Weights of a small sound classifier: trained on synthesized solo parts of chorales (CocoChorales), 103.2 epochs.
Rows from block 5 of a small sound classifier, named by matrix and row number. Rows with one number belong to one channel. Each number is 50 + 10 x the weight over its row's rms, rounded and kept within 0 to 99. All counts start at 0. After the name is the row's rms in percent of the matrix's.
After each channel's rows are labels from the 100 clips, of 14848, where the channel reaches its highest value: "strongest on" is what is common among them; "peak on" is the class under the peak. Only what is clearly more common there than usual is listed. The data: synthesized solo parts of chorales (CocoChorales).
# convs0: first width-5 conv (model.blocks.5.convs.0.weight, 112x112x5, each kernel summed), inputs 0-55
# convs1: second width-5 conv (model.blocks.5.convs.1.weight, 112x112x5, transposed, each kernel summed), outputs 0-55

convs0.103 084:58 41 57 35 25 46 47 46 66 73 48 36 57 58 48 50 50 35 44 71 42 46 47 61 34 48 44 45 65 56 62 56 41 42 42 51 68 47 55 32 47 71 66 53 45 29 43 51 40 57 46 45 28 53 50 46
convs1.103 088:57 37 71 71 68 41 60 55 42 55 65 48 41 49 49 60 52 50 47 34 63 46 39 46 54 48 71 49 40 54 37 43 41 50 47 55 48 64 23 51 60 36 66 39 64 76 58 51 52 53 51 32 49 53 44 55
strongest on: trumpet; note D5; note E5
peak on: D5

convs0.89 089:34 42 44 53 51 40 42 60 46 50 55 50 54 55 40 42 64 63 34 48 57 43 47 37 51 42 49 42 41 71 50 44 33 75 64 58 34 51 54 76 34 52 57 41 60 47 58 71 48 69 46 50 56 58 43 68
convs1.89 080:65 39 55 28 50 53 64 45 50 54 51 51 32 38 56 61 49 47 41 46 40 42 50 70 31 61 40 47 44 52 65 55 36 39 51 43 69 38 54 30 62 42 43 46 53 62 43 50 62 41 49 36 49 44 54 45
strongest on: oboe; note C#5; note C5
peak on: C5

convs0.101 119:54 40 75 52 48 41 61 42 58 54 58 63 47 47 59 54 38 71 36 44 40 40 43 52 41 41 44 51 44 40 57 50 45 59 49 49 50 59 39 50 66 47 50 63 45 44 39 38 44 43 67 44 33 42 65 55
convs1.101 110:51 48 70 58 41 41 58 54 66 56 43 55 43 57 41 67 54 46 58 48 47 46 64 63 39 45 63 35 45 43 39 58 47 58 58 52 39 34 47 54 52 60 51 39 43 55 38 57 38 43 32 38 44 46 39 44
strongest on: oboe; note C5; note A#4
peak on: A#4

convs0.13 106:53 36 47 56 48 45 47 38 43 44 34 44 62 52 68 67 47 68 63 55 46 42 59 43 39 39 43 51 32 53 40 38 34 46 61 50 32 36 41 52 55 41 55 18 33 44 53 33 53 57 45 64 58 59 45 61
convs1.13 093:57 72 57 52 43 58 57 56 53 62 61 51 52 58 43 48 58 67 41 45 63 50 59 54 45 62 58 43 57 45 57 49 57 49 53 51 65 64 70 67 44 54 56 50 57 59 45 70 67 60 42 46 61 50 51 51
strongest on: horn; note B4; note C#5
peak on: C#5

convs0.100 115:50 45 29 45 50 46 54 42 56 55 69 46 57 52 48 34 33 39 49 54 32 45 60 55 39 46 52 55 52 43 52 48 52 32 53 66 40 42 50 67 47 41 54 42 32 45 48 55 41 22 61 27 54 58 37 39
convs1.100 102:53 57 53 45 56 59 51 58 23 42 64 32 54 45 44 71 52 52 47 35 57 65 56 53 60 47 31 44 47 38 60 60 41 63 44 46 58 50 66 37 63 60 41 56 52 57 55 47 55 58 53 50 48 57 51 50
strongest on: note F#5; trumpet
peak on: F#5

convs0.62 113:34 46 68 58 46 55 47 58 37 52 55 57 50 57 55 60 79 56 56 41 58 54 54 35 56 36 42 44 50 53 53 49 60 58 61 50 58 27 47 39 49 53 58 53 64 49 62 38 57 45 50 64 70 38 43 70
convs1.62 086:58 32 60 44 63 40 59 38 61 40 40 40 42 45 40 31 48 62 45 49 48 73 32 51 45 39 34 41 41 47 35 40 38 37 47 36 47 54 48 37 32 42 48 67 46 53 57 54 53 38 46 23 61 51 59 41
strongest on: trombone; note G#4; note F#4
peak on: G#4

convs0.54 101:44 50 46 40 42 42 63 38 76 54 56 51 56 44 32 49 57 46 58 49 41 35 49 56 24 45 47 52 39 64 30 47 55 50 42 40 68 53 57 52 49 61 38 42 41 54 34 42 39 45 52 48 47 50 49 64
convs1.54 088:59 54 49 44 51 53 54 60 45 48 56 48 57 52 50 61 46 49 44 60 59 44 54 56 65 46 55 55 43 41 64 44 67 51 37 61 47 36 52 56 38 39 56 58 53 47 46 61 42 50 34 37 44 63 45 38
strongest on: violin; trumpet
peak on: B4

convs0.78 092:62 44 49 50 56 51 65 39 63 36 61 75 56 59 65 52 64 45 50 53 59 63 47 43 61 52 49 29 47 44 49 47 50 32 45 40 59 47 42 42 49 50 57 42 51 62 72 50 64 38 36 53 35 50 53 61
convs1.78 107:39 47 60 43 29 41 40 48 37 50 58 60 43 33 39 47 58 63 49 69 53 55 55 46 57 54 36 54 54 41 50 50 42 52 38 41 30 37 40 41 45 40 55 62 55 36 36 37 60 47 64 65 54 54 47 43
strongest on: tuba; note G3; note F3
peak on: silence

convs0.36 083:49 59 42 37 54 39 51 52 64 41 66 46 60 53 58 45 59 48 54 44 53 40 37 43 49 58 54 39 44 41 43 37 61 44 54 59 45 36 39 55 28 54 36 49 52 40 33 50 45 71 74 41 51 45 46 42
convs1.36 093:53 46 67 59 46 56 45 55 56 43 39 54 48 58 50 39 33 34 44 34 50 47 46 64 56 41 44 54 44 61 60 62 58 42 30 41 67 50 47 48 58 55 47 50 72 37 64 60 37 32 42 55 53 48 49 34
strongest on: bassoon; note C#4
peak on: C#4

convs0.23 110:62 39 61 35 48 53 40 47 70 41 54 51 67 61 42 40 48 46 38 61 48 56 45 46 42 49 42 62 56 41 40 48 42 54 57 67 54 34 56 59 68 45 47 51 52 33 49 39 45 53 36 49 34 38 57 76
convs1.23 097:52 62 60 43 36 68 61 44 48 65 39 39 48 37 70 44 49 36 60 51 35 41 57 63 71 57 36 46 58 50 60 54 43 47 67 31 48 61 40 51 34 46 53 48 53 61 35 45 53 41 49 62 66 59 48 33
strongest on: clarinet; violin
peak on: G#4; C5

convs0.109 087:51 57 25 42 54 46 50 55 67 59 33 48 66 39 63 44 41 43 53 38 54 27 47 49 42 48 51 52 52 26 50 40 53 35 43 50 52 41 54 36 52 36 59 46 46 52 54 54 43 56 39 44 39 38 49 46
convs1.109 096:43 49 53 59 55 50 51 51 47 36 37 38 44 47 58 44 58 54 80 56 45 60 56 48 52 43 84 55 56 61 52 50 68 45 45 49 68 48 55 71 35 54 63 62 58 45 53 52 46 42 54 63 48 51 65 34
strongest on: saxophone; note G#4
peak on: silence

convs0.1 092:58 58 55 52 63 45 45 41 57 46 53 44 40 50 49 49 58 66 37 51 60 32 46 38 66 69 46 42 47 53 44 59 55 48 28 72 33 43 57 59 53 35 53 60 52 31 32 49 64 37 61 58 58 43 56 45
convs1.1 100:38 34 40 42 51 49 54 52 45 65 31 46 52 24 48 49 71 40 64 41 45 50 41 44 50 38 67 41 75 52 74 50 58 46 66 42 63 60 46 55 65 50 36 46 57 49 42 44 38 46 30 39 45 40 50 46
strongest on: flute; note C5; note D#5
peak on: C5

convs0.69 106:44 34 46 55 49 70 61 43 65 64 49 54 54 47 49 53 49 56 52 57 43 46 45 64 58 38 44 45 55 58 56 53 62 42 42 38 48 44 52 44 39 46 40 43 39 50 51 38 53 55 21 51 48 40 48 72
convs1.69 103:43 52 49 32 63 47 52 42 24 47 71 49 59 46 45 66 54 46 56 56 61 55 59 43 52 44 44 41 52 31 47 43 55 44 52 45 33 46 54 48 46 42 54 36 26 39 41 46 36 34 38 37 55 30 30 57
strongest on: clarinet; saxophone
peak on: silence

convs0.30 090:61 34 45 53 57 56 45 56 44 53 44 44 51 57 55 61 47 38 33 41 66 52 53 40 49 55 53 40 56 62 28 42 51 52 45 54 45 68 50 69 53 53 53 44 53 47 41 66 34 39 58 43 58 64 30 50
convs1.30 093:59 46 52 55 51 62 43 38 48 37 50 32 48 20 56 49 36 50 55 44 60 45 36 61 48 63 46 62 52 46 51 43 61 49 39 58 57 57 60 55 50 53 41 36 36 46 48 40 66 59 46 47 50 65 65 36
strongest on: viola; note F#4
peak on: F#4

convs0.14 084:38 49 45 65 51 48 55 63 36 54 58 65 62 58 57 32 66 51 53 64 39 51 40 63 42 38 52 40 38 52 52 64 57 54 41 48 42 56 36 47 54 56 34 44 45 49 41 60 56 42 25 56 65 38 41 54
convs1.14 096:65 44 59 44 40 49 62 51 46 58 58 55 47 38 42 63 36 58 50 38 67 63 38 41 53 57 58 64 44 42 69 56 46 49 46 51 51 62 72 40 36 47 57 42 53 25 63 47 34 40 55 46 55 50 63 53
strongest on: viola; note G#4; note G4
peak on: G#4; G4

convs0.43 107:58 52 64 55 45 47 48 39 71 36 64 60 59 39 56 57 32 32 41 56 49 40 54 38 51 60 45 44 49 62 56 49 45 54 49 52 42 52 45 53 52 61 57 50 38 43 55 39 55 34 69 49 66 56 53 59
convs1.43 106:48 60 50 57 48 47 34 40 47 50 52 27 48 65 30 58 53 33 42 56 43 48 49 30 45 49 39 38 34 46 64 39 48 44 55 37 50 39 43 40 58 35 39 37 61 57 58 43 60 66 32 62 40 39 41 39
strongest on: note G#4; note F#4; horn
peak on: G#4

convs0.81 081:55 55 50 52 44 38 49 63 43 64 46 50 52 39 61 48 40 55 36 45 51 51 71 25 49 41 48 43 50 59 59 50 34 40 52 47 47 58 62 58 46 39 40 27 41 62 53 41 59 42 58 41 66 42 65 61
convs1.81 084:64 48 64 37 46 60 58 48 41 42 52 51 41 58 63 49 51 68 73 62 43 61 48 54 47 61 63 63 43 31 44 55 30 44 41 48 54 44 46 58 51 59 58 35 73 39 61 41 56 51 45 56 70 61 40 70
strongest on: horn; note C5; note C#5
peak on: C5; C#5

convs0.39 094:53 53 49 43 53 47 42 69 65 48 42 41 36 49 53 42 50 65 30 56 60 53 49 38 45 44 63 50 32 41 35 41 39 58 37 50 68 53 46 55 48 44 63 49 55 62 52 63 38 42 69 44 39 50 51 48
convs1.39 095:39 67 50 50 40 45 47 40 46 64 61 48 56 69 44 62 61 54 45 44 55 63 53 57 41 53 38 24 68 57 65 52 56 48 41 54 43 58 41 50 49 58 45 49 47 35 53 55 50 56 35 44 53 65 41 58
strongest on: note B4; instrument: violin; flute
peak on: B4

convs0.52 089:21 51 59 64 53 41 52 66 57 46 43 56 43 63 29 62 42 39 53 60 53 44 31 49 48 53 60 48 55 38 42 38 64 46 42 34 56 56 44 60 51 41 53 43 68 40 60 58 47 43 42 58 58 51 35 46
convs1.52 091:54 55 58 35 44 51 38 48 46 46 36 47 60 47 70 38 51 39 40 61 47 43 56 40 46 44 41 30 45 57 54 60 56 61 35 45 42 44 67 53 41 50 47 36 30 66 50 49 50 60 65 52 46 46 58 42
strongest on: oboe; note C#5; note C5
peak on: silence

convs0.8 108:51 32 67 54 39 64 62 49 49 53 41 45 38 48 52 48 59 59 48 62 46 55 57 61 67 60 65 48 59 49 54 43 31 34 49 66 44 58 48 53 58 58 59 42 55 52 59 50 55 40 50 63 44 45 51 56
convs1.8 101:53 42 40 54 46 52 46 54 50 65 70 32 50 41 41 67 56 41 45 53 26 46 28 42 37 39 59 43 50 37 34 54 58 38 54 55 42 55 60 36 57 31 56 60 37 46 56 41 54 66 54 43 32 43 53 64
strongest on: clarinet; saxophone
peak on: silence

convs0.48 107:55 53 71 50 38 55 63 55 48 50 49 62 40 42 58 45 51 37 51 49 54 42 53 51 33 45 55 39 58 49 53 61 54 64 55 49 47 41 65 61 43 42 63 48 47 46 63 65 50 54 47 49 35 43 49 61
convs1.48 100:49 34 48 49 75 51 55 60 56 38 31 53 47 59 55 49 56 50 43 52 56 54 47 50 53 51 35 51 48 36 29 43 56 45 67 43 54 42 26 50 43 50 33 55 48 57 38 45 42 41 54 36 51 49 45 37
strongest on: oboe; note C5; note C#5
peak on: C5; C#5

convs0.28 100:46 39 53 67 55 49 51 49 56 53 47 63 48 44 61 60 42 45 73 41 49 53 45 61 58 58 48 57 59 37 51 38 56 47 38 41 60 44 51 28 52 52 45 39 40 28 34 29 32 64 48 49 62 49 57 55
convs1.28 119:58 46 55 40 37 53 46 41 36 40 68 49 48 51 46 45 86 66 74 56 48 48 52 37 50 61 49 71 35 56 56 49 55 54 55 61 34 52 49 51 47 48 48 76 62 43 38 58 50 58 21 50 49 40 50 44
strongest on: violin; note B4; note G5
peak on: B4

convs0.11 108:55 37 56 51 39 42 32 41 53 42 59 49 42 45 52 47 51 50 41 39 48 73 55 53 69 52 41 37 45 68 28 38 48 41 47 28 29 44 41 45 54 41 40 51 44 41 60 23 42 64 59 48 59 50 44 45
convs1.11 102:56 65 46 51 38 57 50 52 40 44 61 52 54 40 48 59 52 43 59 59 49 64 68 60 45 61 48 45 56 31 41 47 40 39 58 59 65 53 39 56 50 40 66 70 67 41 69 45 73 44 41 59 59 42 40 37
strongest on: trombone; note G#4; note F#4
peak on: G#4; D4

convs0.77 115:39 46 33 54 52 56 43 39 54 38 56 65 50 41 38 45 51 48 44 50 55 51 44 35 56 49 48 58 57 54 51 58 52 55 41 44 32 50 41 40 53 61 63 52 45 41 38 50 48 45 59 54 58 51 47 68
convs1.77 107:48 46 40 38 53 46 49 30 46 42 48 55 44 67 46 64 40 37 38 63 36 58 58 52 55 71 49 40 49 50 55 55 65 45 69 53 53 49 54 56 39 42 48 36 46 53 45 63 53 52 34 50 53 35 51 43
strongest on: bassoon
peak on: silence

convs0.18 095:46 49 59 62 42 50 37 55 67 51 49 56 53 53 67 36 55 61 64 49 48 52 53 60 38 40 52 44 62 62 61 56 59 37 45 46 44 57 58 33 55 65 45 54 48 40 44 37 71 50 44 52 54 46 53 70
convs1.18 094:40 41 40 35 45 43 49 49 35 36 64 39 43 46 47 62 69 57 47 44 48 63 51 61 48 44 67 39 42 37 47 53 42 42 52 30 46 30 31 36 36 51 46 71 64 41 42 57 39 48 63 46 59 47 53 28
strongest on: violin; note E5; note F#5
peak on: E5

convs0.99 082:52 32 49 57 45 69 57 54 34 35 44 57 41 53 55 55 45 45 41 34 49 52 42 58 30 48 75 64 65 30 47 51 65 59 48 38 56 33 44 48 75 40 55 54 46 41 47 56 53 61 51 39 53 48 60 29
convs1.99 077:33 65 56 38 51 27 33 60 36 42 54 63 48 67 55 60 31 57 50 61 52 45 58 28 48 52 32 45 41 63 50 44 43 52 52 60 43 54 45 37 48 42 40 57 48 51 61 46 58 51 62 57 49 51 47 42
strongest on: oboe; note C5; note C#5
peak on: C5

convs0.83 108:31 50 64 62 56 43 48 44 38 46 56 63 50 58 59 40 53 60 50 53 50 43 41 59 46 54 43 29 51 69 78 61 55 69 31 37 64 61 52 52 47 58 38 56 59 65 65 47 45 36 46 62 54 42 58 60
convs1.83 112:49 45 48 40 42 61 44 37 42 46 44 34 36 36 38 57 52 58 47 66 48 42 49 55 41 36 58 50 40 42 43 46 50 42 53 46 35 30 30 38 46 41 53 52 61 41 43 48 56 47 62 45 50 42 47 25
strongest on: violin; note E5; note F#5
peak on: E5

convs0.63 092:49 44 48 49 37 63 59 40 57 42 63 30 58 41 47 40 67 33 42 44 55 41 57 48 55 63 60 46 58 34 40 53 57 53 27 37 56 42 52 21 39 53 34 42 53 60 41 44 47 40 57 68 52 55 56 60
convs1.63 090:46 56 32 43 52 45 42 55 66 54 43 61 37 51 71 42 32 58 48 48 43 59 27 60 33 50 55 56 39 59 46 64 59 63 43 45 42 51 63 69 57 44 51 55 61 45 45 51 53 50 52 25 50 46 61 48
strongest on: violin; note C5; note G5
peak on: C5

convs0.66 101:55 42 38 37 27 56 42 58 57 42 58 47 46 68 60 45 55 45 60 47 42 40 43 57 37 55 47 59 38 52 50 45 55 44 51 36 55 56 47 52 44 55 38 53 47 55 59 59 51 43 57 39 44 51 44 56
convs1.66 103:49 43 39 42 61 51 73 45 46 41 43 74 45 39 63 51 51 42 52 30 54 54 49 53 55 39 42 42 65 42 44 47 34 81 63 65 37 56 52 46 67 52 51 58 48 50 58 41 46 55 41 52 62 43 47 30
strongest on: oboe; note C5; note C#5
peak on: C5

convs0.20 111:47 37 58 48 52 42 52 56 69 35 59 66 74 56 65 51 60 43 58 45 42 61 49 65 63 68 58 60 52 60 75 43 51 43 72 54 49 52 55 34 44 62 59 62 36 35 60 49 51 59 47 59 50 42 66 56
convs1.20 113:46 48 53 48 34 60 33 32 40 56 56 31 39 33 73 59 46 37 37 54 43 62 35 42 33 31 42 45 37 34 58 45 30 51 46 49 42 52 33 37 47 41 48 48 53 30 49 47 56 52 48 47 37 47 34 60
strongest on: clarinet; note D4; note E4
peak on: silence

convs0.16 124:48 43 45 67 42 47 52 35 53 40 57 39 44 49 61 41 55 45 55 73 48 50 50 56 31 45 50 36 52 44 43 50 46 69 62 57 59 46 66 47 49 61 57 59 52 55 53 54 43 20 47 56 58 37 63 59
convs1.16 116:50 35 46 28 57 52 58 44 36 54 29 56 48 59 35 42 48 45 52 36 59 55 43 47 67 43 55 55 49 49 44 53 72 38 55 33 46 44 41 44 52 34 49 61 54 58 41 46 43 75 42 49 44 44 52 47
strongest on: saxophone; note A#4; note G4
peak on: silence

convs0.75 108:64 52 28 33 62 47 49 44 54 59 55 59 48 50 43 56 61 32 49 40 58 45 55 51 31 57 49 56 35 41 45 31 38 58 41 61 60 61 59 63 65 41 37 34 37 40 49 45 40 24 56 43 42 56 46 32
convs1.75 111:51 52 56 58 38 50 38 49 39 42 42 40 46 47 49 62 46 54 79 53 57 47 41 34 58 47 57 51 49 54 59 53 43 44 48 48 57 46 47 51 39 70 56 55 50 40 28 46 70 60 28 44 46 54 53 49
strongest on: flute; note D#5
peak on: D#5; D5

convs0.76 092:47 48 55 43 43 46 31 57 50 65 49 55 46 48 56 60 65 40 41 60 53 58 51 58 30 36 64 49 56 57 36 67 64 55 65 42 46 50 42 37 48 52 43 36 63 58 62 54 54 50 47 40 55 32 41 43
convs1.76 097:40 52 50 58 46 31 54 56 52 50 39 47 53 50 63 44 40 40 44 57 42 51 55 52 44 68 47 62 42 45 64 36 50 51 42 44 55 34 60 38 57 47 50 55 46 38 35 48 59 57 35 70 36 54 41 55
strongest on: oboe; note C5; note C#5
peak on: C5; B4

convs0.80 078:51 48 58 76 67 58 39 49 27 43 44 54 42 61 49 40 52 69 47 64 51 80 55 29 57 68 51 60 43 53 61 52 48 32 42 50 48 55 45 44 40 46 54 54 47 55 41 52 53 48 47 43 52 50 47 49
convs1.80 082:48 35 63 42 38 41 42 56 35 67 57 65 57 44 50 62 40 46 49 43 68 56 51 61 34 45 39 34 50 58 52 48 43 55 41 47 61 39 59 35 53 67 61 43 56 40 40 62 48 49 59 51 40 52 25 48
strongest on: trumpet; note D#5
peak on: D#5

convs0.17 104:51 47 35 46 42 51 44 55 29 51 44 47 52 46 36 42 46 45 57 40 53 41 39 48 13 50 52 58 64 44 62 66 56 55 39 55 66 47 57 60 42 63 44 45 63 56 45 50 58 55 60 31 38 54 48 22
convs1.17 096:43 40 50 43 61 45 53 45 36 44 48 43 39 51 53 54 30 74 60 45 42 42 57 52 47 53 46 51 45 43 41 41 51 35 36 49 39 47 44 45 65 31 41 30 49 66 59 39 49 43 72 38 57 44 36 51
strongest on: violin; note B4; note C#5
peak on: B4

convs0.84 094:59 55 70 39 58 48 50 42 47 39 54 16 43 64 57 50 38 50 59 55 54 52 57 49 49 64 46 41 64 40 43 48 60 37 57 48 48 31 65 56 43 62 53 46 34 50 47 52 62 29 42 56 37 53 58 39
convs1.84 100:45 44 56 58 46 64 42 55 44 67 51 62 46 22 63 34 67 64 47 41 25 49 45 49 51 51 54 48 55 51 57 62 55 50 22 55 47 55 38 39 47 53 58 41 72 42 50 41 54 67 43 55 56 35 58 61
strongest on: trombone; note G#4; note F#4
peak on: G#4

convs0.87 092:56 40 45 55 63 49 53 50 49 38 44 37 37 40 55 43 33 51 49 41 39 58 55 58 52 57 49 45 27 52 38 60 52 54 51 56 37 40 55 52 62 18 47 46 47 56 54 45 66 44 40 70 57 51 53 62
convs1.87 090:56 49 52 48 50 60 41 48 47 67 48 59 52 48 80 42 52 40 59 50 73 45 62 57 58 65 78 41 61 56 54 39 56 47 48 57 48 57 47 50 32 72 22 48 49 54 48 71 54 52 50 38 41 52 54 48
strongest on: saxophone; clarinet
peak on: G4

convs0.93 122:46 59 70 36 48 50 53 43 54 56 49 70 62 54 54 49 57 56 45 41 45 59 45 61 82 65 54 44 49 46 53 63 52 61 58 47 52 52 48 63 57 55 45 56 37 41 50 56 54 66 53 57 46 51 50 47
convs1.93 121:44 54 47 55 41 36 44 52 58 32 53 36 40 61 46 72 38 33 40 40 44 37 47 37 35 62 35 51 45 30 55 49 42 37 56 49 60 39 42 36 21 49 37 37 42 63 41 50 37 38 56 39 42 50 64 44
strongest on: clarinet; note F#4
peak on: G#4