python train.py --hop_length=160 --norm="batchnorm" --lr=0.0022 --shampoo_beta=0.999 --max_precond_dim=512 --decay_fraction=0.2 --weight_decay=0.09
Rows from block 5 of a small sound classifier, named by matrix and row number. Rows with one number belong to one channel. Each number is 50 + 10 x the weight over its row's rms, rounded and kept within 0 to 99. All counts start at 0.
After each channel's rows are labels from the 100 clips, of 14848, where the channel reaches its highest value: "top examples" is what is common among them. Only what is clearly more common there than usual is listed. The data: synthesized solo parts of chorales (CocoChorales). In brackets: how many of the 100, against the usual share in percent.
# convs0: first width-5 conv (model.blocks.5.convs.0.weight, 112x112x5, each kernel summed), inputs 0-55
# convs1: second width-5 conv (model.blocks.5.convs.1.weight, 112x112x5, transposed, each kernel summed), outputs 0-55

convs0.110:40 52 45 58 49 53 39 46 42 65 62 51 51 48 55 70 63 36 72 45 42 53 50 48 42 54 52 51 49 33 57 39 48 57 58 47 62 53 64 40 75 42 61 72 57 47 58 34 53 44 47 33 48 42 48 40
convs1.110:56 50 39 45 36 31 51 54 46 32 48 37 58 51 51 37 49 52 31 49 40 48 57 44 41 27 65 60 39 52 48 46 51 58 53 42 53 49 43 56 23 58 34 58 55 44 37 46 44 38 52 43 49 45 59 48
top examples: violin (100 vs 13.9); note D#5 (37 vs 8.9); note G#4 (32 vs 9.1)

convs0.41:56 33 46 38 25 59 54 40 43 48 57 43 41 42 46 56 51 53 34 47 50 64 58 45 37 35 67 34 46 40 39 44 60 52 45 59 55 53 54 51 31 37 56 63 51 49 63 56 36 45 33 53 45 44 43 47
convs1.41:38 56 42 50 33 50 59 44 39 49 48 36 45 41 51 36 54 54 46 41 44 53 33 33 63 45 50 63 46 63 62 49 60 59 51 51 41 51 40 39 54 35 53 55 48 45 59 22 45 44 60 41 48 58 66 49
top examples: violin (100 vs 13.9); note D#5 (40 vs 8.9); note G#4 (30 vs 9.1)

convs0.22:39 39 34 61 48 38 67 56 46 47 47 60 31 45 64 51 55 45 53 52 48 75 45 56 49 65 56 48 55 49 43 55 34 34 45 43 43 57 47 27 50 69 45 52 52 63 31 74 43 43 55 52 52 42 53 44
convs1.22:58 54 60 69 52 61 48 41 52 34 42 55 65 59 64 51 68 46 70 48 57 44 36 56 56 44 48 60 45 32 38 38 68 42 57 51 32 46 52 51 39 40 38 55 61 41 52 39 39 56 52 34 48 54 30 55
top examples: viola (99 vs 8.4); note D#4 (36 vs 11.3); note F#4 (35 vs 8.4)

convs0.73:64 57 58 51 35 54 65 55 50 63 54 58 51 56 64 37 58 64 54 61 51 51 41 56 51 51 51 53 58 60 59 50 70 58 65 38 51 49 55 46 48 62 39 64 50 63 51 37 63 40 47 25 41 49 46 62
convs1.73:58 29 24 38 43 41 36 45 38 55 51 61 37 32 50 41 55 61 48 40 48 44 42 58 52 50 58 41 41 38 61 41 40 34 45 39 51 62 47 45 44 40 50 52 39 32 45 56 50 50 40 44 56 39 43 51
top examples: violin (100 vs 13.9); note G5 (32 vs 6.5); note G#5 (26 vs 3.9)

convs0.67:49 45 75 46 35 53 53 55 42 81 60 30 44 46 70 50 68 47 53 47 50 60 67 65 65 41 58 62 57 57 54 36 63 56 46 58 51 48 55 60 58 57 58 54 59 60 53 56 54 65 39 42 44 68 48 55
convs1.67:46 45 44 46 38 42 44 55 53 30 54 49 45 41 42 37 39 47 31 49 40 52 33 37 37 57 44 55 40 49 36 53 37 46 51 49 41 49 50 47 44 48 60 40 50 23 32 47 60 39 51 32 33 35 43 49
top examples: violin (94 vs 13.9); note C#5 (51 vs 10); note C5 (44 vs 10.5)

convs0.44:49 44 32 50 38 53 56 48 62 43 57 32 49 62 62 60 61 55 29 70 54 53 56 42 45 43 52 46 49 60 59 48 49 58 37 23 51 57 53 58 52 66 57 52 53 42 51 59 42 37 61 48 43 59 46 53
convs1.44:53 44 51 49 58 39 56 43 54 60 28 66 35 55 29 56 45 34 54 47 39 25 40 40 51 36 51 58 45 46 48 63 56 38 51 58 53 53 37 37 54 34 50 57 33 53 42 51 46 59 30 49 48 33 57 48
top examples: violin (97 vs 13.9); note C#5 (58 vs 10); note C5 (51 vs 10.5)

convs0.85:30 45 55 54 69 56 51 44 56 35 42 55 55 54 55 44 64 60 54 51 62 36 50 49 43 60 57 66 71 57 39 45 51 58 53 44 57 52 41 61 46 39 29 59 64 53 46 53 38 68 37 54 46 42 46 83
convs1.85:41 52 49 43 39 48 38 33 36 43 39 33 28 32 41 42 53 44 40 47 48 60 55 65 51 52 47 39 53 50 56 54 51 34 63 58 35 29 46 42 48 65 41 45 63 39 56 40 61 40 40 51 48 55 58 36
top examples: violin (99 vs 13.9); note D#5 (56 vs 8.9); note E5 (44 vs 7.5)

convs0.60:65 54 35 51 57 51 51 56 66 53 39 40 57 42 52 40 60 56 60 48 47 45 50 62 37 44 54 63 44 47 44 57 57 44 49 67 66 44 49 54 46 62 56 67 34 42 65 49 56 37 51 42 62 46 71 54
convs1.60:44 58 56 56 36 42 55 46 52 48 30 50 43 44 45 54 56 52 44 44 53 39 59 30 55 52 61 45 66 39 54 52 46 53 41 32 42 53 41 60 56 51 45 45 41 46 39 60 58 57 38 49 33 55 44 50
top examples: violin (100 vs 13.9); note F#5 (42 vs 7.1); note E5 (36 vs 7.5)

convs0.33:47 61 38 61 52 43 42 41 50 48 33 34 38 49 52 42 45 59 58 44 39 51 43 55 52 33 48 53 51 51 70 54 33 46 47 62 47 48 52 39 44 51 57 53 55 30 44 42 40 64 48 39 38 45 36 45
convs1.33:53 41 50 42 31 47 65 48 43 56 52 45 59 57 64 50 46 49 34 41 53 39 64 53 49 60 68 61 50 70 40 57 48 48 52 48 65 45 53 53 60 43 60 59 48 50 53 60 49 36 40 44 56 47 77 43
top examples: violin (96 vs 13.9); note G4 (48 vs 7.4); note G#4 (45 vs 9.1)

convs0.64:45 50 45 47 44 43 58 49 60 68 48 53 56 45 37 37 76 38 47 57 45 54 65 54 60 51 55 70 39 29 38 47 53 33 44 55 49 50 71 57 61 48 73 38 60 49 50 51 55 51 38 62 40 54 48 56
convs1.64:49 42 51 66 58 50 46 39 40 49 52 48 51 59 35 61 42 55 62 61 38 63 45 30 28 50 49 55 66 41 49 48 69 67 45 60 48 68 58 55 50 58 55 54 46 50 48 44 42 66 52 38 41 50 49 49
top examples: viola (77 vs 8.4); note G#4 (40 vs 9.1); note F#4 (36 vs 8.4)

convs0.4:47 58 40 53 65 55 49 41 54 54 51 50 49 49 49 43 43 41 48 37 47 36 54 65 68 60 55 58 52 45 57 60 56 51 45 57 40 55 44 56 49 43 62 62 47 49 30 52 48 35 38 46 63 58 45 44
convs1.4:54 51 41 52 36 45 55 51 55 42 36 39 37 40 55 50 53 54 19 50 47 47 62 65 47 59 53 37 57 49 53 56 40 40 51 33 65 38 49 44 57 56 50 42 48 56 46 56 29 48 50 39 49 41 52 51
top examples: violin (97 vs 13.9); note C#5 (35 vs 10); note C5 (32 vs 10.5)

convs0.107:50 63 80 46 56 52 66 51 39 59 58 56 67 48 57 56 45 41 50 61 35 48 41 74 77 45 54 53 50 31 52 40 56 45 49 50 61 64 59 47 53 42 51 53 44 40 42 82 69 55 61 62 38 48 37 59
convs1.107:42 57 40 34 62 51 40 43 39 55 49 32 47 52 27 50 30 40 45 43 45 32 43 39 50 46 40 46 51 43 49 51 33 37 66 67 53 53 55 45 41 54 46 42 36 52 40 55 32 22 49 40 56 46 47 51
top examples: clarinet (92 vs 9); note D#4 (64 vs 11.3); note F4 (47 vs 9.2)

convs0.57:40 50 48 25 56 48 64 42 36 41 51 59 49 59 34 42 52 51 60 54 48 60 32 45 55 64 56 53 71 43 53 57 32 63 40 44 50 60 35 48 36 50 49 66 70 45 58 41 43 50 47 54 57 58 56 37
convs1.57:62 39 39 54 50 47 45 48 58 71 67 42 27 51 71 66 54 53 43 51 53 47 50 33 41 38 54 60 48 46 62 55 63 43 41 50 50 39 65 46 70 56 57 51 51 54 43 54 53 61 51 46 48 39 48 68
top examples: violin (100 vs 13.9); note G#4 (36 vs 9.1); note D#5 (35 vs 8.9)

convs0.59:49 52 37 53 63 65 66 36 52 41 40 41 56 58 36 59 44 44 45 55 39 44 57 43 36 47 41 42 59 74 27 45 44 39 43 54 50 45 51 50 52 54 40 54 43 58 38 52 40 47 55 53 54 62 49 47
convs1.59:47 44 36 52 43 45 45 54 44 53 59 56 47 51 54 32 35 31 28 43 49 50 61 59 53 49 46 45 49 25 59 51 48 65 59 50 50 35 57 47 51 28 38 39 46 43 73 45 39 62 61 35 45 45 43 59
top examples: violin (98 vs 13.9); note F#5 (42 vs 7.1); note E5 (38 vs 7.5)